{
  "dataset": "photos of arthropod specimens (BIOSCAN-5M)",
  "train_examples": 97500,
  "targets": ["order", "family"],
  "label_smoothing": 0.1,
  "init": "trunc_normal_002",
  "epochs": 30.9
}
Rows from block 4, named by matrix and row number. Each number is 128 + 32 x the weight over its row's rms, rounded and kept within 0 to 255. All counts start at 0. After the name is the row's rms in percent of the matrix's.
# conv: 3x3 conv (model.blocks.4.conv.weight, 128x128x3x3), inputs 38-56, a 3x3 kernel for each
conv.44 093 [ 72 128 122 121 128 127 128 142 127 130 128 128 129  16 118 113 115  80  67 128 126 122 128 122 118  86 128 128 126 128 128 127 128 129 132 130 119 128 140 124 128 126 136 153 128 124 191 128 112 127 121 110 128 128 116 128 106 132 125 128 122  91 128 117  17 128 129 130 128 128 141 134 166 108 120 164 127 132 158 207 132 126 127 128 168 129 128 123 129  82 105 116 131  50 127 123 112 121 124 130 128 128 167 132 146 125 129 128 129 128 180 124 128 198 129 129 182 131 137 128 130 128 120 127 127 128  97 125 122  42  62 128 134 128 128 222 128 129 115 126 128 128 130 128 128 128 128 129  99 120  78 127 128 126 129 145 128 128 134 128 129 127 123 129 130 145 150 152 128 128 107]
conv.45 101 [128 128 141  84 128 128 125 128 129 131 130 128 132 131 131 129 132 105 128 128 128 129 125 129 128 129 128 123 123 129 132 127 132 128 128 129 127 128 130 127 127 129 125 100 122 149 118 122 183 127 127 128 128  95  88 138 135 127 121 128 129 107 111 106 132 129 132 128 125 136 129 130 143 129 118 107 127 129 165 191 128 118 107 128  76 128 130 122 127 131 129 122   0 128 127 134 127  96   0  19  54 143  65 128 128 128 129 141 129 109 128 128 130 128 174 164 129  93 128 119  16 128 127 127 126 127 255 133  77 127  85  99 132 127 128 122 128 129 124 127 105 125 100 129 125 129  63 126 128 128 128 126 150 143 146 127 127 128 145 129 135 128 100  97 123  76 132 131 128 170 138]
conv.46 107 [114  69 119 123 127 129 129 141 125 113  50 139 215 129 132 130  81 128 130 125  69 128 127 127 135 147 133 129 106 108 128 124 127 127 127 128 128 128 127 255 130 129  63 106 101 129 138 115 128 132 128 128 128 127 126 128 127 122 111 116 125 125 126  38  59 129 128 127 128 129 128 135 115 123 118 131 137 129 120 109 128 146 226 180 130 125 128 128 117 128 133 131 128 139 139 128 130 113 117 131  80  86 128 112 127 127 127 125 132 126 127  76 128 128 128 124 128 124 150 147 150 138 132 150 138  60  41  87 127 128 128 127 130 129 127 124 129 128 122 123 127 132 128 129 128 127 120  79 128 136 132  95 135 125 146 128  92  72 128 128 128 134 129 128 128 133 128 132 128 128 123]
conv.47 097 [128 119  91 129 127  81 128 128 125 115  48 139 122 128 128 146 143 148 128 128 133 127 130 127 126 125 128 119 126 128 127 128 128 129 127 129 131 135 136 128 130 164 172 129 153 206 128 124 208 127 128 141 109  91 171 131 128 141   0 128 128 131 128 130 113  80 123 125 133 128 129 126 128 127 129  94 121 125 103 127 125 107 130 130 126 126 128 127 128 130 128 115 128 137 127 104 139 126 130 128 129 131 113 128 111 117 128 128  66 129 130 133 134 130 120 121 255 128   7  25  38   0 128 127 112 122 132 129 130 113 128 179 127  97  71 142 130 127 123 133 178 126 120 127 130 124 125 128  72 107 128 128 130 140  16   0 128 139 124 128 146 164 133 129 125 131 113 125 130 128 128]
conv.48 088 [132 123 128 127 127 121  65 131 137  53 128 130 130 255 128  53 128 128 128 119 125 128 121 126 170 134 220 129 128 173 128 128  91 139 122 122 128 130 141 178  93  89 128 128 125 128  89 129  67  44 134 128 130 148 150 129 129 101 122 128 127 141 158 102 136 129 128 124 114 126 128 146 104 128 121 129 128 128 205 128 127 136 133 128 121  80 164 176 128 135 128 191 128 138 122  78 111 128  84 145 134 122  89 132 167 152 161 188 203 128 176 126  85 123 126 128 157 130 127 143 231 126 132 157 129 131  63 122 191 130 163 128 128  99 104 127 128 123 129 128 128 137 235 135 123 128 133 127 128 128 128 117 126 123 186 168 127 128 133 128 126 112 121 124 117 128 128 128 156 128 133]
conv.49 115 [129 129 124 127 128 127 139 132 128 128 128 128 121 128 128 139 128 128 128 111 128 128  83 115 129 128 122 128  58 128 148 114 128 128 130 130 128 147 125 128 126 116 152 130 127 128  98 128 107 128 128 109  81  90 128 136 128 128 127 128 129 128 128 128 212 126 138 130 128 128 128 128 128 121 125 138 132 125 113 126 149 128 116 112 128 128 128 128 128 128  94 133 128 127 127 127 128 125 110 121 126 128 128 127 128 128 127 128 122 137 134 126 154 130 152 134 119 135 145 127  34 120 128 128 141 128 159 128 128 135 128 114 129 128 109 128 130 100 128 128 128 128 128 128 132 128 121 151 125 124 105 111 128 128 128 101 128 128 126 115 111 139 130 129  95 121 128  84 136 132 125]
conv.50 113 [128 128 130  59 156 128 128 230 128 129 129 130 141 130 128 154 127 127 128 128 127 133 128 134 128  53  85 128 128 128 126 126 128 119 116 119 123 130 186  95 123 123 126 128 125 130 129 137 132 128 126 128  79 115 129 128 140 141 132 128 171 128 126 144 128 127 122 128 125 126 127 125  95 126 124 127 128 165 153 146 129 129 128 128 127 133 128 146 126 101  86 127 151 126 128 129 126 143 148 133 136 187 141 127 128 149 126 139 133 177 109 131 178 123 255 115  44  92 119 128 129 137 128 129 128 128 142 127 127 104 124 126 128 128 127 140 151 128 132 233 129  89 128 129 127 128 117 135 128 128 128 126 128 128 128 128 119 128 129 128 152 128 228 152 128 141  71   0 127 110  74]
conv.51 074 [124 128 117 128 128 142 108 127  93   0  99 116 128   4 161  81 129  93 128 131 116 129 129 116 120 112 132 124  98 128 128 110 128 127 127 128 110 122   0 128 115 153 137 119 131  93 127  95 128 112 123 128 255 223 128 152 140 128 147 169 123 153 178 128 118 145 125  79 100 127 123 127 104 127 209 136 133 141 128 127 128 123 122 126 129 128 182 128 128 128 122 141 128 163 117 103 195 131 106 127 133 129 127 111 126 127 128 136 122 146 114 117 128 121 123 122 117 129 255 162 131 214 128 110  77  75 134 126 131 123 127 135 134 129 115 127 127 128 168 127 129 133 125 128 129 126 133 158 130 127 129 127 122 117 106 126 103  65  80 133 128 114 162 155 132 131 131 129 132 137 167]
conv.52 097 [111 126 128 128 128 129 128 127 142 100 211 126 119  48 243 112  93 120 128 128 106 128 129 128 128 128 102 128 131 128 124 122  68 127 122 128 160 161 129 104 160 161 128 127 122 123 127 156 128 128 128 139 128 127 131  72 128 127 129 141 128 101 128 130  84 160 136 165 176 149 141 147 128 128 128  79 128 124  94 128  77 162 128 127 134 129 122 189 130 146 123 191 126 109  92 110 127 129 138 128 111 128 127 128 128 127 226 128 128 120 133 129 127 199 124 163 112 110 125  86 120 255 118 123 128 127 127  94 114 109 133 130 142 128 128 128  61 132  93 128 148 122  60 121 122 235 152 122 136 128 122 129 131 135 158 132 129  85 126 137 111  78 130 129 128 130 128 128 128 133 126]
conv.53 097 [153 128 128 120 123 111 128 130 129 130 129 131 128 128 128 123 122 113 132 128 129 128 129 128 128 127 128 129 131 127 112 129 117 132 128  68 159 130 128 129 133 108 131 128 134 103 128 126  95  87 126  86  97 127 122 128 128 119 104 128 138  20 109 128 129 119 129 129 103 139 128 125 128 128 128 129 107 127 122 148 185 126 128 102 136 127  81 157 128 126 131 152 140 145 121 128 136 131 124 128 137 140 118 124  17  97  99 118 125 125 128 128 124 127 127 128 128 128 120 124 128 129 211  40   0 128 131 128 131  97  44 128 135 128 124 140  90 128 133 145 165 128 126 128 130 142 128 128 145 128 129 128 126 143 204 127 128 128 188  18  74 139 132 128 128 128 128 128 133 127 127]
conv.54 103 [129   0 127 132 123 124 156 126  28 128 126 127 125 127 141 127 126 139 128 129 114 131 126 124 113 128 128 133 129 128 133 129 156 129 146 128 133 161 156 153 108 125 117 122 123 128 121 115 141 137 164 127 125 128 137 128 130 129 122 128 132 121 127 176 112 122 133 128 127 127 129 118 129 128 128 153 130 129 128 196 162  92 115 128 130 128 131 106 128 128 131 139 128 129  67  95 130 127 135  57 118 104 129 106 122 116 129 122 185 139 156 187  97 126 139 120 126  55 126 129 130 191 128 129 128 132 184 138 125 128 124 117 130 129 128 121 129 132 127 137 128 108 127 114 127 112 126 133 128 129 181 128 126 129 128 211 128 126 122 141 141 155 129 128 130 117 129 138 109 127 108]
conv.55 084 [128 128 123 110 136 129 129 133 126 129 127 123 129  30 115 114 127 148 125 127 131  99 123 151  89 128 132 201 123 128 128 129 129 129 109 128 113 126 129 127 128 103 106 130  11 129 139 129 123 128 131 127 128 124 106  29 128 128 121 127 149 119 152  90  91 179 127 126 128 128 128 127 117 119 122 131 136 128 114 125  67 102 129 129 129 129 136 129 133 130 130 129 128 130 135 134 136 129 136 135 128 129 128 129 132 128 123 141 125 133 123 115 142 136 132 138 133 238 175 137 118  89 129 128 130 126 126 132 131 122 128 127 124 128 127 108 125 132 127 127 128 128 119 135 127 163 126 123 131 126 127 122 105 153 128 134 132 125 130 128 125 128 129 129  77 128 128  87 100 126 120]
conv.56 091 [128 114   2 128 128 126 127 137 140   0 128 126 128 124 128 133 126 118 128 111  93 127 129 107 112  91 123 123 128 115 128 128 128 160 128 128 133  96 121 128 128 121 136 112 117 128 127 213 128 131 255 126 116 112 129 129 128 179 128 126 125 177 116  72 129 114 116  98 128 129 128 128 128 136 130 124 130 180 130  80  74 128 128 155 128 119 128 129 105  82 109 130 128 140 130 128 133 140 148 128 145 128 120 131 108  59 134 128   4 203 208 129 128 128 145 128  68 121 134 255 149 255 255 161 146 110  75 104 112 142 165 202 125 120 128 145 133 130 131 129 126 126 107 128 129 128 128 128 131 132 127 120 127 127 104 128 179 139 124 127 255 245 102 130 128 124 124 131 128 137 175]
conv.57 106 [148 131 131 128 150 129 166 165 128 128 128 127 123 128 122  64 128 128 228 128 129 128 128 126 127 128 127  18 105   0 117  23  41 129   0 130 128 127 125 133 125 127 135 129 131 127 126 110 121 131 129 120 157 128 109 127 127 112 128 127 108 127 127 118 125 171 116 121 128 130 128 128 108 159 128 132 255 131 126 128  85 182 133 162 128 130 128 132 151 150 119 118 116 128 128 128 127 115 128 128  71 129 129 104 212 115 127 255 255 168 129 128   0 157 128 146 123 128 133  93  98 125 128 128 128 127 136 128 136 130 131 129 128 142 130 112 127 128 134  98 128 128 127 136 128 144 123 128 145  95 128 129 123 129 128 122 125 237 191 130 126 154 113  72 128 128 128 128 128 125 107]
conv.58 116 [113 197 126 102 203 153 114 128 165 106 126 128 122  75  93 120 103  98 109 122 128 127 116  83 128 128 128 132 130 145 136 127 128 128 128 115 127 138 132 135 128 128 139 105 111 128 127 127 129 119 124 157 122 127 128 128 112 127 126 127 128 128 128 133 128 118  73 129 131 128  92 140 121 129 251  84 128 255 129 133 215 202 128 117 128 128 116 128 128 155 121 127 128 127 128 128 128 127 128 130 128 135 126 128 128 128 128 136 128 138  81 149 127 127 173 128 119 129 128 135 112 129 130 123 138 133 128 128 127 110 127 128 127 128 130 122 134 129 128 133 128 128 128 128 128 247 255 125 142 123 109 132 129 128 128 128 128 126 117 125 126 106 127 119 120 125 118 127 128 118 127]
conv.59 082 [128  74 116 128 127 102 128 114 110 128 126 141 128  82 139 120 119 141  81 128 129 125 128 130 128 129 133 129 128 128 128 128 128  86 101 126 122 114 137 140 127 125  36 107 120 131 128   0 140 128  97 129 128 125 151 147 129 143 141 130 128 129 156 123 125 128 120 128 110 180 128  89 135 134 117 130 127 128 156 128 127 128  62 128 204 108 137 195 127 145 129 128 129 128  90 159 128 215 255 128 125 112 128 125 133 133 130 131 104 128 153 119 125  62 133 155   0 128  95 129 127 130 134 128   0 135 121 117 112 122 123 128 144 114 128 149 146 130 128 126 129 128 118 121 236 128 119 126  89 119 116 120 115 106 128 122 127 114 120 125 128 127 123 108 128 128 127  84 132 133 119]
conv.60 096 [118 128 143 127 125 131 124 128 128 101 143 126 139 137 133 137 139 131 135 123 129  93 127 128 128 127 130 127 128 123 127 124 128 126 131 151 149 126 127 131 127 127  25 109  74 128 100  30 128 120 104 134 100  22 129 168 125 124 128 127 127 127  79  69 122 235 117 132 128 118 109 131  42 109 124  89 127  94 126 104 114 128 149 130 127 128 133 125 128 129 135 128 128 138 109 135  79  84 123 128 129 129  62 131 128 128 127 129 130  88 118 128 107 151 151 108 147 138 148 183 135 153 154 135 144 130  74   0 123 157 125 137 127 127 118 144 128 255 140 128 180 207 125 128 127 124 122 135 148 128 118 128 128 145 112  79 128 139 243 121 134  90 121 123 128 128 119 125 128 129 130]
conv.61 107 [255 199 127 117 123 130 119  76 119 128 111 125 134 131 139 126 129 134 129 105  98 128 108  80 126 128 111 125 128 139 125 128 101 126 126 128  53  94 127 132 128 122 127 125 131 125 202 228 127 120 128 135 128 129 133 130 128 125 129 128 136 128 128 127 132 137 128 128 127 128 128 136 128 141 127 128 237 139 169 130 130 129 127 112 157 145 124 134 192 210 147  80   0 149  98 128 171 134 128 128  90   1 128 129  49 128 123 126  31 128 208 123 127 124 134 142 127 124 132 128 128 128 128 128 128 131 128 116 125 142 129 117 136 124 128 132 141 224 137 150 128 127 128 120 130 131  59 128 132  63 128 132  80 128 128  97  78  52 126  72  86 126 122 121 122 127 132 164 128 139 128]
conv.62 100 [255 126 119 127   6  92 129 128 129 144 129 128 127 106 128 132 128 130 125 111  94 125 128 129 127 128 128 149 130 135 188 131 117 129 128 136 127 125 128  76  48 111 129 126 155 128  79 127 123  42 117 130 129 128 129 128 128  69 115 128 129 128 125 112 128 151 134 129 138 106 128 136 127 117 128 132 154 176 139 128 128  84 164 129 119 124 119 128 152 128 127 127 129 125 127 128 126 128 127 126 125   0 177  92 128 129 149 139 129 125 235 130  90 122 151 255 159 138 129 128 107 129 110 108  87 127 126   0  66 107 109 128 128 128 132 189 132 120 182 129 127 129 129 129 193 124  36 134 128 130 128 131 132 128 132 128 125 125 134 131 145 128  74 119 128 128 117 128 118 128 119]
conv.63 108 [163 128 125 128 125 110 136 128 126 128 127 128 131 128 127 149 129  82 133 131 130 127 124 121 173 128 128 128 129 114 127 129 169 128 127 125 149 164 171 127 131 135 127 127 128 128 128 129   2 128 146   0 128 128 129 126 128 132 127 128 129 119 128 135 128 128 128 126 128 129 134 128 128 128 128 120 129 128 110 126 128 121 123 128 129 132 115 140 179 131 128 128 128 133 128 131 124 116 128 128 128 128 128 128 125 127 115 122  87  74 127 124 128 128 148 122 127  96 128 128 128 126 128 128 127 149 135 135 130 125 128 128 126 120 128 127 126 128 157 128 128 127 128 128  45 134 134 130 130 130 125 128 128 163 133 101 127 104 128 127 126 129  32 128 128 123 128 128 130 132 129]
conv.64 116 [ 94 135 128 127 128 128 129 128  11 140 196 158 146 135 133 128 126  41 128 129 128 129 127 123 128 122 128 103 127 128 128 156 128 127 128 128 128 177 133 143 215 126 120  82  98 129 129 128 234 147 129 119 127 128 124 127 148 128 152 128 128 128  51 128 129 128 131 128 132 129  81 142 129 122 112  50 127 115 153 153 184  84 139 129 128 154 127 118 128 121   0 128 137 128 128 102 146 143 128 128 132 129 129 129 129 133 152 156 116 130 126 175  84 111 128  72  82 174 149 128 196 128 137 134   0   0 128 133 126 128 138 128 146 145 128 128 130 151 155 115 126 128 128 126 128 129 132 131 135 130 126 140 129 158 136 125 132 157 140 125 127 135 128 128 129 125 124 130 128 130 133]
conv.65 116 [131 129 122 144 127 116 162 131 129 129 128 126 123 148 128 133 187 134  93 117 129 103 128 128 128 128 128 128 124 110 129 134 128 143 128 128 132 130 128 128 129 128 127 132 125  61  59  70 130 128 126 134 131 127 250 128 107 129 135 129 124 131 124 130 131 127 128 128 115 129 129 131 127 143 150 127 153 101  73 127 128 128 128 129 128 130 128 128 128 128 137 133 130 128 150 131 153 133 116 128  40  29 128  59 129 129 128 128 116 141 115 128 109 123 132 128 128 120 103 125 128 110 128 181 147 146 128 117 128 129 122 173 128 162 128 128 204 110 129 128 127 130 169 128 125 101 153 128  53 187 126 126 165 128 152 128 127 128 127 128 149 126 129 129 121 128 127  52 128 133  83]
conv.66 087 [126 128 168 137 136 127 114 127 125 128 120 128 166 124  95  85 129 127 135 122 129 127 125 129 126 125 118 129 136 127 127 133 128 121 126 128 119 123 123 160 127 116 255 173 120 128 125 128 129 128 128 130 130 128 149 129 128 154 128  87 157 124 124  73 222  56 126 129   0  85 125 128 129 255 128  41 112 129 119 121 141 157 131 130 128 128 123 129  43 138 125 128 128 128 129 123 141 129 129 128 111 128 129 102 110 144 129 128 125 128 126 133 123  25  82 125 128 135 130 137 117 117 122 129 125 128 129 223 121  75 117 127 127 122 120 201 202  79 128 130 108  35 131 126 128 127 116 118 128 159 136 164 128 135 127 154 136  71 132 138 126 139 128 128 123 130 129 128 128 137 128]
conv.67 108 [182 255 127  17 231  94 128 128  46 126 132 128 127 128 132 129 127 127 128 128 127 128  88 127 147 128 126 127  93 119 128 128 118 128 129 128 138 123 128 120 110 130  98 127 128 128 128 129 116 127 139 150 192 136 143 157 128 177 129 128 128 128 128 128 128 166 122 127 127 127 128 124 128 129 128 128 128 112  42 128 128  22  21 114 113 124 124 255 255 124  62 128 124 128 127 114 129 130 128  56 121 148 123 126 137 116 123  50 124 144 134 128 129 128 129 129 163 128 128 199 128 128 128 127 128 129 125 128 139 127 134 129 128 128 125 133 128 127 127 125 127 130 123 127 129 128 128 129 127 127 146 103 126 128 128  94 128 128  73 110 134  92 125 127 129 127 127 117 117 128 131]
conv.68 104 [127 127 128 128 125 128 125  16 128 129 133 125  53 202 128 199 128 131 126 125  84 129 131  71 128 131 132 203 128 128 127 128 128 128  95 129 166 132 131 105 129 119 128 132 117 126 130 127 128 133 132 126 128 130 131 139 131 126 129 128 135 131 128 171 127 133 128 127 128 144 130 129 130 112  99 129 138 126 128 128 129 150 104 153 127  97 129 127 120 131  54 128 128 129 123 128 119 126 115 160 128 134 127 127 128 134 125 107 127 233 142 128 128 134 140 128 125 135 202 183   0 128 255  45 141 129 128 126 197 134 127 128 124 129 132 121 106 128 134 128 126 128 128 128 128 137 128 124 128 128 128 128 128 128 128 127 129 128 207 112 109 124 128 127 122 127 147 129 128 130 128]
conv.69 095 [127  26 128 116 128 127 128 128 129 129 126 117 130 128 127 108 131 128 126 128 131 122  65 126 128 113 129 128 125 117 124 112 128 140 116 131 146 132 130 128 128 122 128 128 107  67 128 128  88 128 129 105  74 125 128 127 128 127 127 128 129 128 128 119 128 125 127 128 133 128 128 128 143 126 126 131 137 141  97 128 128 112 120  66 148 144  66 168 131 103 109 125 133 128 128 128 128 141 128 128 127  84 128 127 124 192 134 129 124 129 127 129 144 124   0 128 114 128 128 129 116 127 145 128 129 130 130 127 123 129 128 125 114 128 128 150 128 128 132 127 128 128 140 128 117 125 128 131 124 129 222 128 129 126 149  88 108 131 128 146 137 127 209 141 217 166 244 127 159 255 222]
conv.70 105 [243 165 149 198 127 125 159 126 128 128 128 128 129 129 129 133 130 134 173 171 159 212 184 129 126 137 130 128 127 127 128 127 128 128 128 126 128 125  92 157 137 129 178 122 126 151 150 128 128 128 128 127 128 128  90 129 129 127 128 128 172 128 125 127 129 126 128 130 127 129 131 132 128  92 124 128  79 126 128 133 128 141 161 255 129 128 156 128 126 154 110 128 128 128 137 128 134 143 128 130 113 128 128 128 128 126 128 130 115 126 134 116  62 128 158 132 161 128 125 128 198 129 130 164 132 134 130 127 122 128 129 118 132 129 128 116 127 127  59 128 127 129 123 126 129 102 128 127 128 128 127 127 129 129 133 142 128 150 129 114 129  90 137 134 141 150 128 128 128 146 128]
conv.71 106 [127 128 128 250 108 128 129 125 128 128 128 128 128 119 141 128 130 128 126 130 128 128 128 128 128 128 163 128 135 128 149 118 135 163 128 128 128 103  71  90 129 130 121 129 132 124 128  46 181 125 119 150 118 110 166 132 128 131 126 128 127 129 129 105 117 179 128 132 128 125 116 128 122 103 128 126 125 125 134 238 129  78 176 130 127 170 128 129  91 128 125 127 137  71 128 118 128 127 117 130 130 118 130 128 120 134 130 129 123 143 128 121 107 255  81 126 131 107 128 124 128 130 128 128 129 131 232 119 124 164 128 128 125 127 128 126 133 123 223 159 128 137 131 128 127 128 128 125 138 124 168 138  50 104 255 131 128  87 129 131 102 126 142 129  78 131 128 128 135 128 127]
conv.72 089 [ 76  90 128 128 130 133 129  30 130 128 128 128 128 128 129 128 128 124 128 128 129 128 128 109 135 119 121  97 120 121 128 140 128  75 139 130 118 119  32 133 133 133 124 124 132  52 129 128 130 135 128 135 128 127 125 128 113 133 129 128 132 128 128 129 107 122 128 128 132 128 128 126 127 128 128 126 128 107 128 131 131   0  79  87 131 152 131 116 234 128 138 151 140 134 128 128 134 128 124 128 125 128 128 131 128 126 128 104 169 111 168 222 129 128 215 127 128 136 128 128 128 126 128 125 128 114 145 152 126 123 130 129 128 132 128 132 140 129 157 128 125 190 117 125 128 128  90 129 131 123 118  39  86 127 128 134 124 125 128 127 128 128 128 128 118 128 128 129 129 125  85]
conv.73 095 [131 128 128 128 126 129 194 143 118 127 128 128 100 126 116  83  98 128 129 151 148 133 128 130 127 128 118 130 128 127 128 156 128  82 129 136 126 139 127 127 128 210  26 129 141 128 127 137 254 130 121 173 148 130 136 162 138 123 128 145 128 128 129 130 129 136 130 127 235 127 135 140 126 133 153 134 130 128 126 119 128 128 128 234 130 128 127 161 134 129 128 119 125 126 128 126 128 127 128 133 122 154 125   0 140  51 121 133 152 131 205 175 226 151 128 152 136 126 128 117 179 129 127 193 128 127  77 130 128 149 129 130 126 128 128 128 132 128 184 176 128 135 128 134 128 250 156 124 189 128 129 107 107 128 128 128 126  93 126 128  79 131 128  70 109 122 128  33 234 128 127]
conv.74 111 [128 128 128 127 103 128 128 128 127 129 127 128 127 130 138 128 130 136 128 128 128 128 128 128 128 128 128 130 128 128 128 128 141 128  91 122 128 114 125 119 128  97 127 128 128 130 128 128 180 182 128 132 255 126 127 128 130 116 128 134  80 127 128 129 120 128 141 132 129 126 127 137 127 130 129 128 131 129 126 128 132 103  87  49 131 127   0 127 126  44 129 128 128 129 122 127 128 128 124 128 128 131 128 119 134 123 128 123 113 141 129 115 115 126 129 128 127 128 131 157 142 138 158 127 134 128 194 125 153 128 128 127  93 128 124 144 127 128 133 130 127 129 128 128 120 115 125 115 126 128 131 139 127 128 255 128 128 128 142 128 124 135 126 118 127 244 121 118 128 118 125]
conv.75 105 [128 143 129 128 129 128 136 128 113 128 128 128 124 128 130 128 112 128 128 128 128 128 128 130 129 128 131 128 126  83 128 115  42 126 128  71 128 128 127 119 123 128  92 127 126 124 128 118 128 127 123 128 124 122  96 128 128 128 119 128 132 128 128 111 119 122 128 128 127 128 128 126 123 129 128 128 132 129 128 129 128 160 136 127 128 128 127 128 122 128 167 120 117 128 124 128 119 102 118 129 128 128 128 124 122 129 128 128 140 128 127 109 126 127 129 127 124 101 102 125 125 124 124 128 128 128 128 128 127 129 132 128 128 121 128 127 128 129 126 128 128 128 128 128 120 130 152 124 122 127 127 128 127  95  87 122 128 123 113 128 131 128 128 255 127 106 127 127 105 126 128]
conv.76 058 [127 163 128 124 129 125 129 109 120 150 245 190 170 139 110 128 129 122 133 118 125 128 129 128 134 131 133 135 132 165 129 128 124 126 127 128 129 182 132 137 124 127 121   0 136 128 184 255 107 126 255 128 124 154 142 129 128 119 121 127 159 126 126 139 129  82 150 134 126 120 127 127 111 128 132 118 132 139 127 128 131 138 130 117 140 129  90 132 129 130 125 120 119 128 146 134 132 135 128 114 113 132 131 121 126 128 162 128 127 128 127 129 130 128  94 133 130  25 146 128   0  86  96 133 148 116 134 128 125 133 128 128 126 127 126 128 102 127 128 154 126 129 128 124 128 130 130 128 119 109 125 128 131 128  55 107 127 118 133 186 159 126 105  92 132 133 132 141 127 126 131]
conv.77 093 [124 125  81 114  66 126 255 128 142 125 128 125 129 128 128  77 128 132  86 128 129 126 127 162 124 127 123 128 136 130 126 127 126 131 123 127 134 131 127  51 129 126 116 128 125 128  84 128 130 127 127 129 130 129 136 128 128 151 128 131 128 125 128 128 174 134 133 129 128 120 124  79 130 103  96 133 120  86 128 101 128  61  92 138 106 128 153 132 190 189  91 129 128 113 128 143 130 155 164 128 135 158 124 128 128 128 128 129 218 125 162 101 129 127 129 130 120 151 128 128 129  70 129 126  75  93 129 215 128 130 125 128 128 127 129 126 128 121 194 127 124 128 119 123 131 128 150 129 130  80 121 119  90 129 132 140 124 128 128 113 127 129 126 129 140 121 119 213 131 127 116]
conv.78 106 [128 129 127 128 128 128 128 128 128 127 129 138 127 124 140 125 127 126 121 121 128 128 128 128  81 126 128 131 128 139 128 136 126  72 128 131 130 130 128 131 131 128 114 130 135 144 129 128 129 130 130 128 128 128 132 128 145 127 128 143 129 127 128 151  84 126 133 158  98 122 125 128 118 128 128  84 128 128 128 128 146 127 109 122 136  95  55 130 117 105 128 128 127 124 127 142 131 128 128 137  71 128 127 113 127 137 129 126 104 130 129  42   7 117 128 193 124 109 129 108 127 112 111 128 136 128 135 126 129 171 153 105 128 131 116 124 125 128 130 127 125 125 128 128 149  24   0 157 139 134 119 128 128 129 129  83 124 128 128 128 127 134 129 127 128 130 121 113 128 130 124]
conv.79 099 [131  35  77 128 132  80 255 175 131 128 125 128 127 127 127 131 127 142 128 128 126 136 126 124 128 128 103 127 128 161 124 128 128 127 127 128 137 128 126 125 128 133 132 128 140 127 128 128 122 117 128 128 128 143 111 127 133  99 128 128 128 127 128 128 132 128 131 128 108 148 126 119 128 129 128 127 125 121 128 129 127  91 129 114 129  52 109  16 109 122 124  65  96 168 128 128 128 128 128 128 124 125 113  91 129 118 122 128 128  58 128 198 126 130 113 130 129 119 124 120 128 128 128 128 139 130 127 103 132 129 128 125 129 110 127 132 128 128 105 126 129 122 128 125 128 126 128 128 128 129 130 128 113 144 129 110  84 128 112 127 127 126 129 130 128 129 133 132 128 136 127]
conv.80 083 [251 130 128 126 131 128 130 128 131 119 139 127  84 129 133 127 133 168 126 101 127 128 131 128 128 125 130 124 128 128 128 109 128 131 128 126 147 128 111 110 126 128 128  17 128 128 128 110 101 128 128 125 122 128 128 147 140 165 255 128 129 128 128 144 129 140 129  78 114 117 125  71 120 121 128 223  96 128  94 121 124 123   6 119 128 132 131 129 127 123 128 128 116 134 110  94  70 101 128 124 105 103 127 154 130 128 156 132 105 133 135 122 255 137 124 132  94 145 127 107 118 127 148 103 128 126 129 126 176 128 128 128 146 127 128 124 128 128 124 173 129 112 128 128 130 128 128 114 148 132 131 134 128 116 130 146   0 121 128 129 123 130 126 120   0 128 128 128 130 128 129]
conv.81 112 [125 128 101 135 127 122 119 128 127 128 128 128 191 142 128 180 128 128 132 128 129 124 128 128 153 128 128 128 130 129 128 128 128 129 165 128 129 168 170 128 127 122 128 132 116 128 128 154 128 133 137 126 141 128 207 127 129 131  94 128 127 128 127 112 186 126 130 128 128 128 234 160 116 130 128 132 142 119 129 126 128 125 125 131 128  95 115 128 136  42 116 139 179 135 133 128 127 121 126 135 152 128 133 129 132 133 131 130   0 216 107 135 201  14  95  70 241 131 129 164 127 105 128 128 255 124 130 132 128 128 128 129 127 130 137 126 179 105 127 129 128 128 128 128 128  99 125 122 128 156 128 128 127 134 130 131 129 136 126 128 128 119 117 197 114 128 131 128 128 127 135]
conv.82 119 [134 128 128 128 134 138 127 128 127 134 131 129 118 122 122 123 110 128 127 128 128 127 128 129 128 127 129 124 110 128 129 128 128 128 128 128 126 133 140 129 131 131  96 120 105  91 136 172   0  38 111 156 151 122 122 115 127 128 129 135  21  64 124 127 119 125 128 129 133 128 130 130 134 128 158 131 146 128 114 115  78  70 101  85 129 127  77 115 131 129 128 128 127 127 127 128 127 127 130  98 128 128 112 128 129 104 128 128 171 128 129 123 122 122 128 128 122 142 153 128 118 126 133  54 104 100 175 132 170 161 244 238 164 136 152 135 128 127 128 128 133 139 156 150 129 130 130 129 128 132 128 140 156 127 128 127 112  54 121 129 130 131 113 128 115 110 128 117 129 123 126]
conv.83 103 [122  99 128 119 124 126 128 123 124 128 127 116 124 118 126  70 126 128 125 114 129 130 127 116 127 129 128 133 136 129 128 230 123 128 142 128 128 122  37 113 119 127 128 146 133 155 164 133 154 131 128 145 128 127 128 130  90 125 127 128 116 128 128 120  99 124 129 128 121 128 129 126 128 128 129 128 128 130 127 128 131 154 127 132 151 129 128 132 152 130  68 128 119 128 129 133 128 119 129 211  93 128 130  92 128 129 128 153  95 134 117 112 206 152 129 112 129  88 128 107 128 163 128  15 142 159 126 132 120 255 215 126 128 112 128 123 128 128 128 128 131 128 127 128 128 111 116 124 130 129 129 122 126 141 128 128 129 128 132 155 177 117 133 137 129 128 140 128 170 155 146]
conv.84 085 [127 126 128 129 126 128 126 132 129 151 125 126 123 130 136  99  49 127 128 129 129 129 127 128 155 126 128  86 128 125 128 128 126 123 126 134 128 141 129 136 244 129 133 160 128 140 127 120 222 184 127 128 126  71 127 140 124  89 134  64  31  79 163 127  80  75 118  73 243 130 212 229 128 126 128 122 125 127 180 162 128 128 119 128 117 128 138  82  99  75 149  95 128 144 128 128 128 128   0  36 133 130 150 117 128 116 119 125 131 114 128 143 145 127 105 169 111 140 126  69 154 127 144  89 135   0 129 135 133 153 104 194 128  89 127 164 129  96 131 131 120 107 128 116 120 127 128 145 135 128 129 132 128 131 132 129 129 132 131 128 127 148 126 129 130 131 128  79  95 129 113]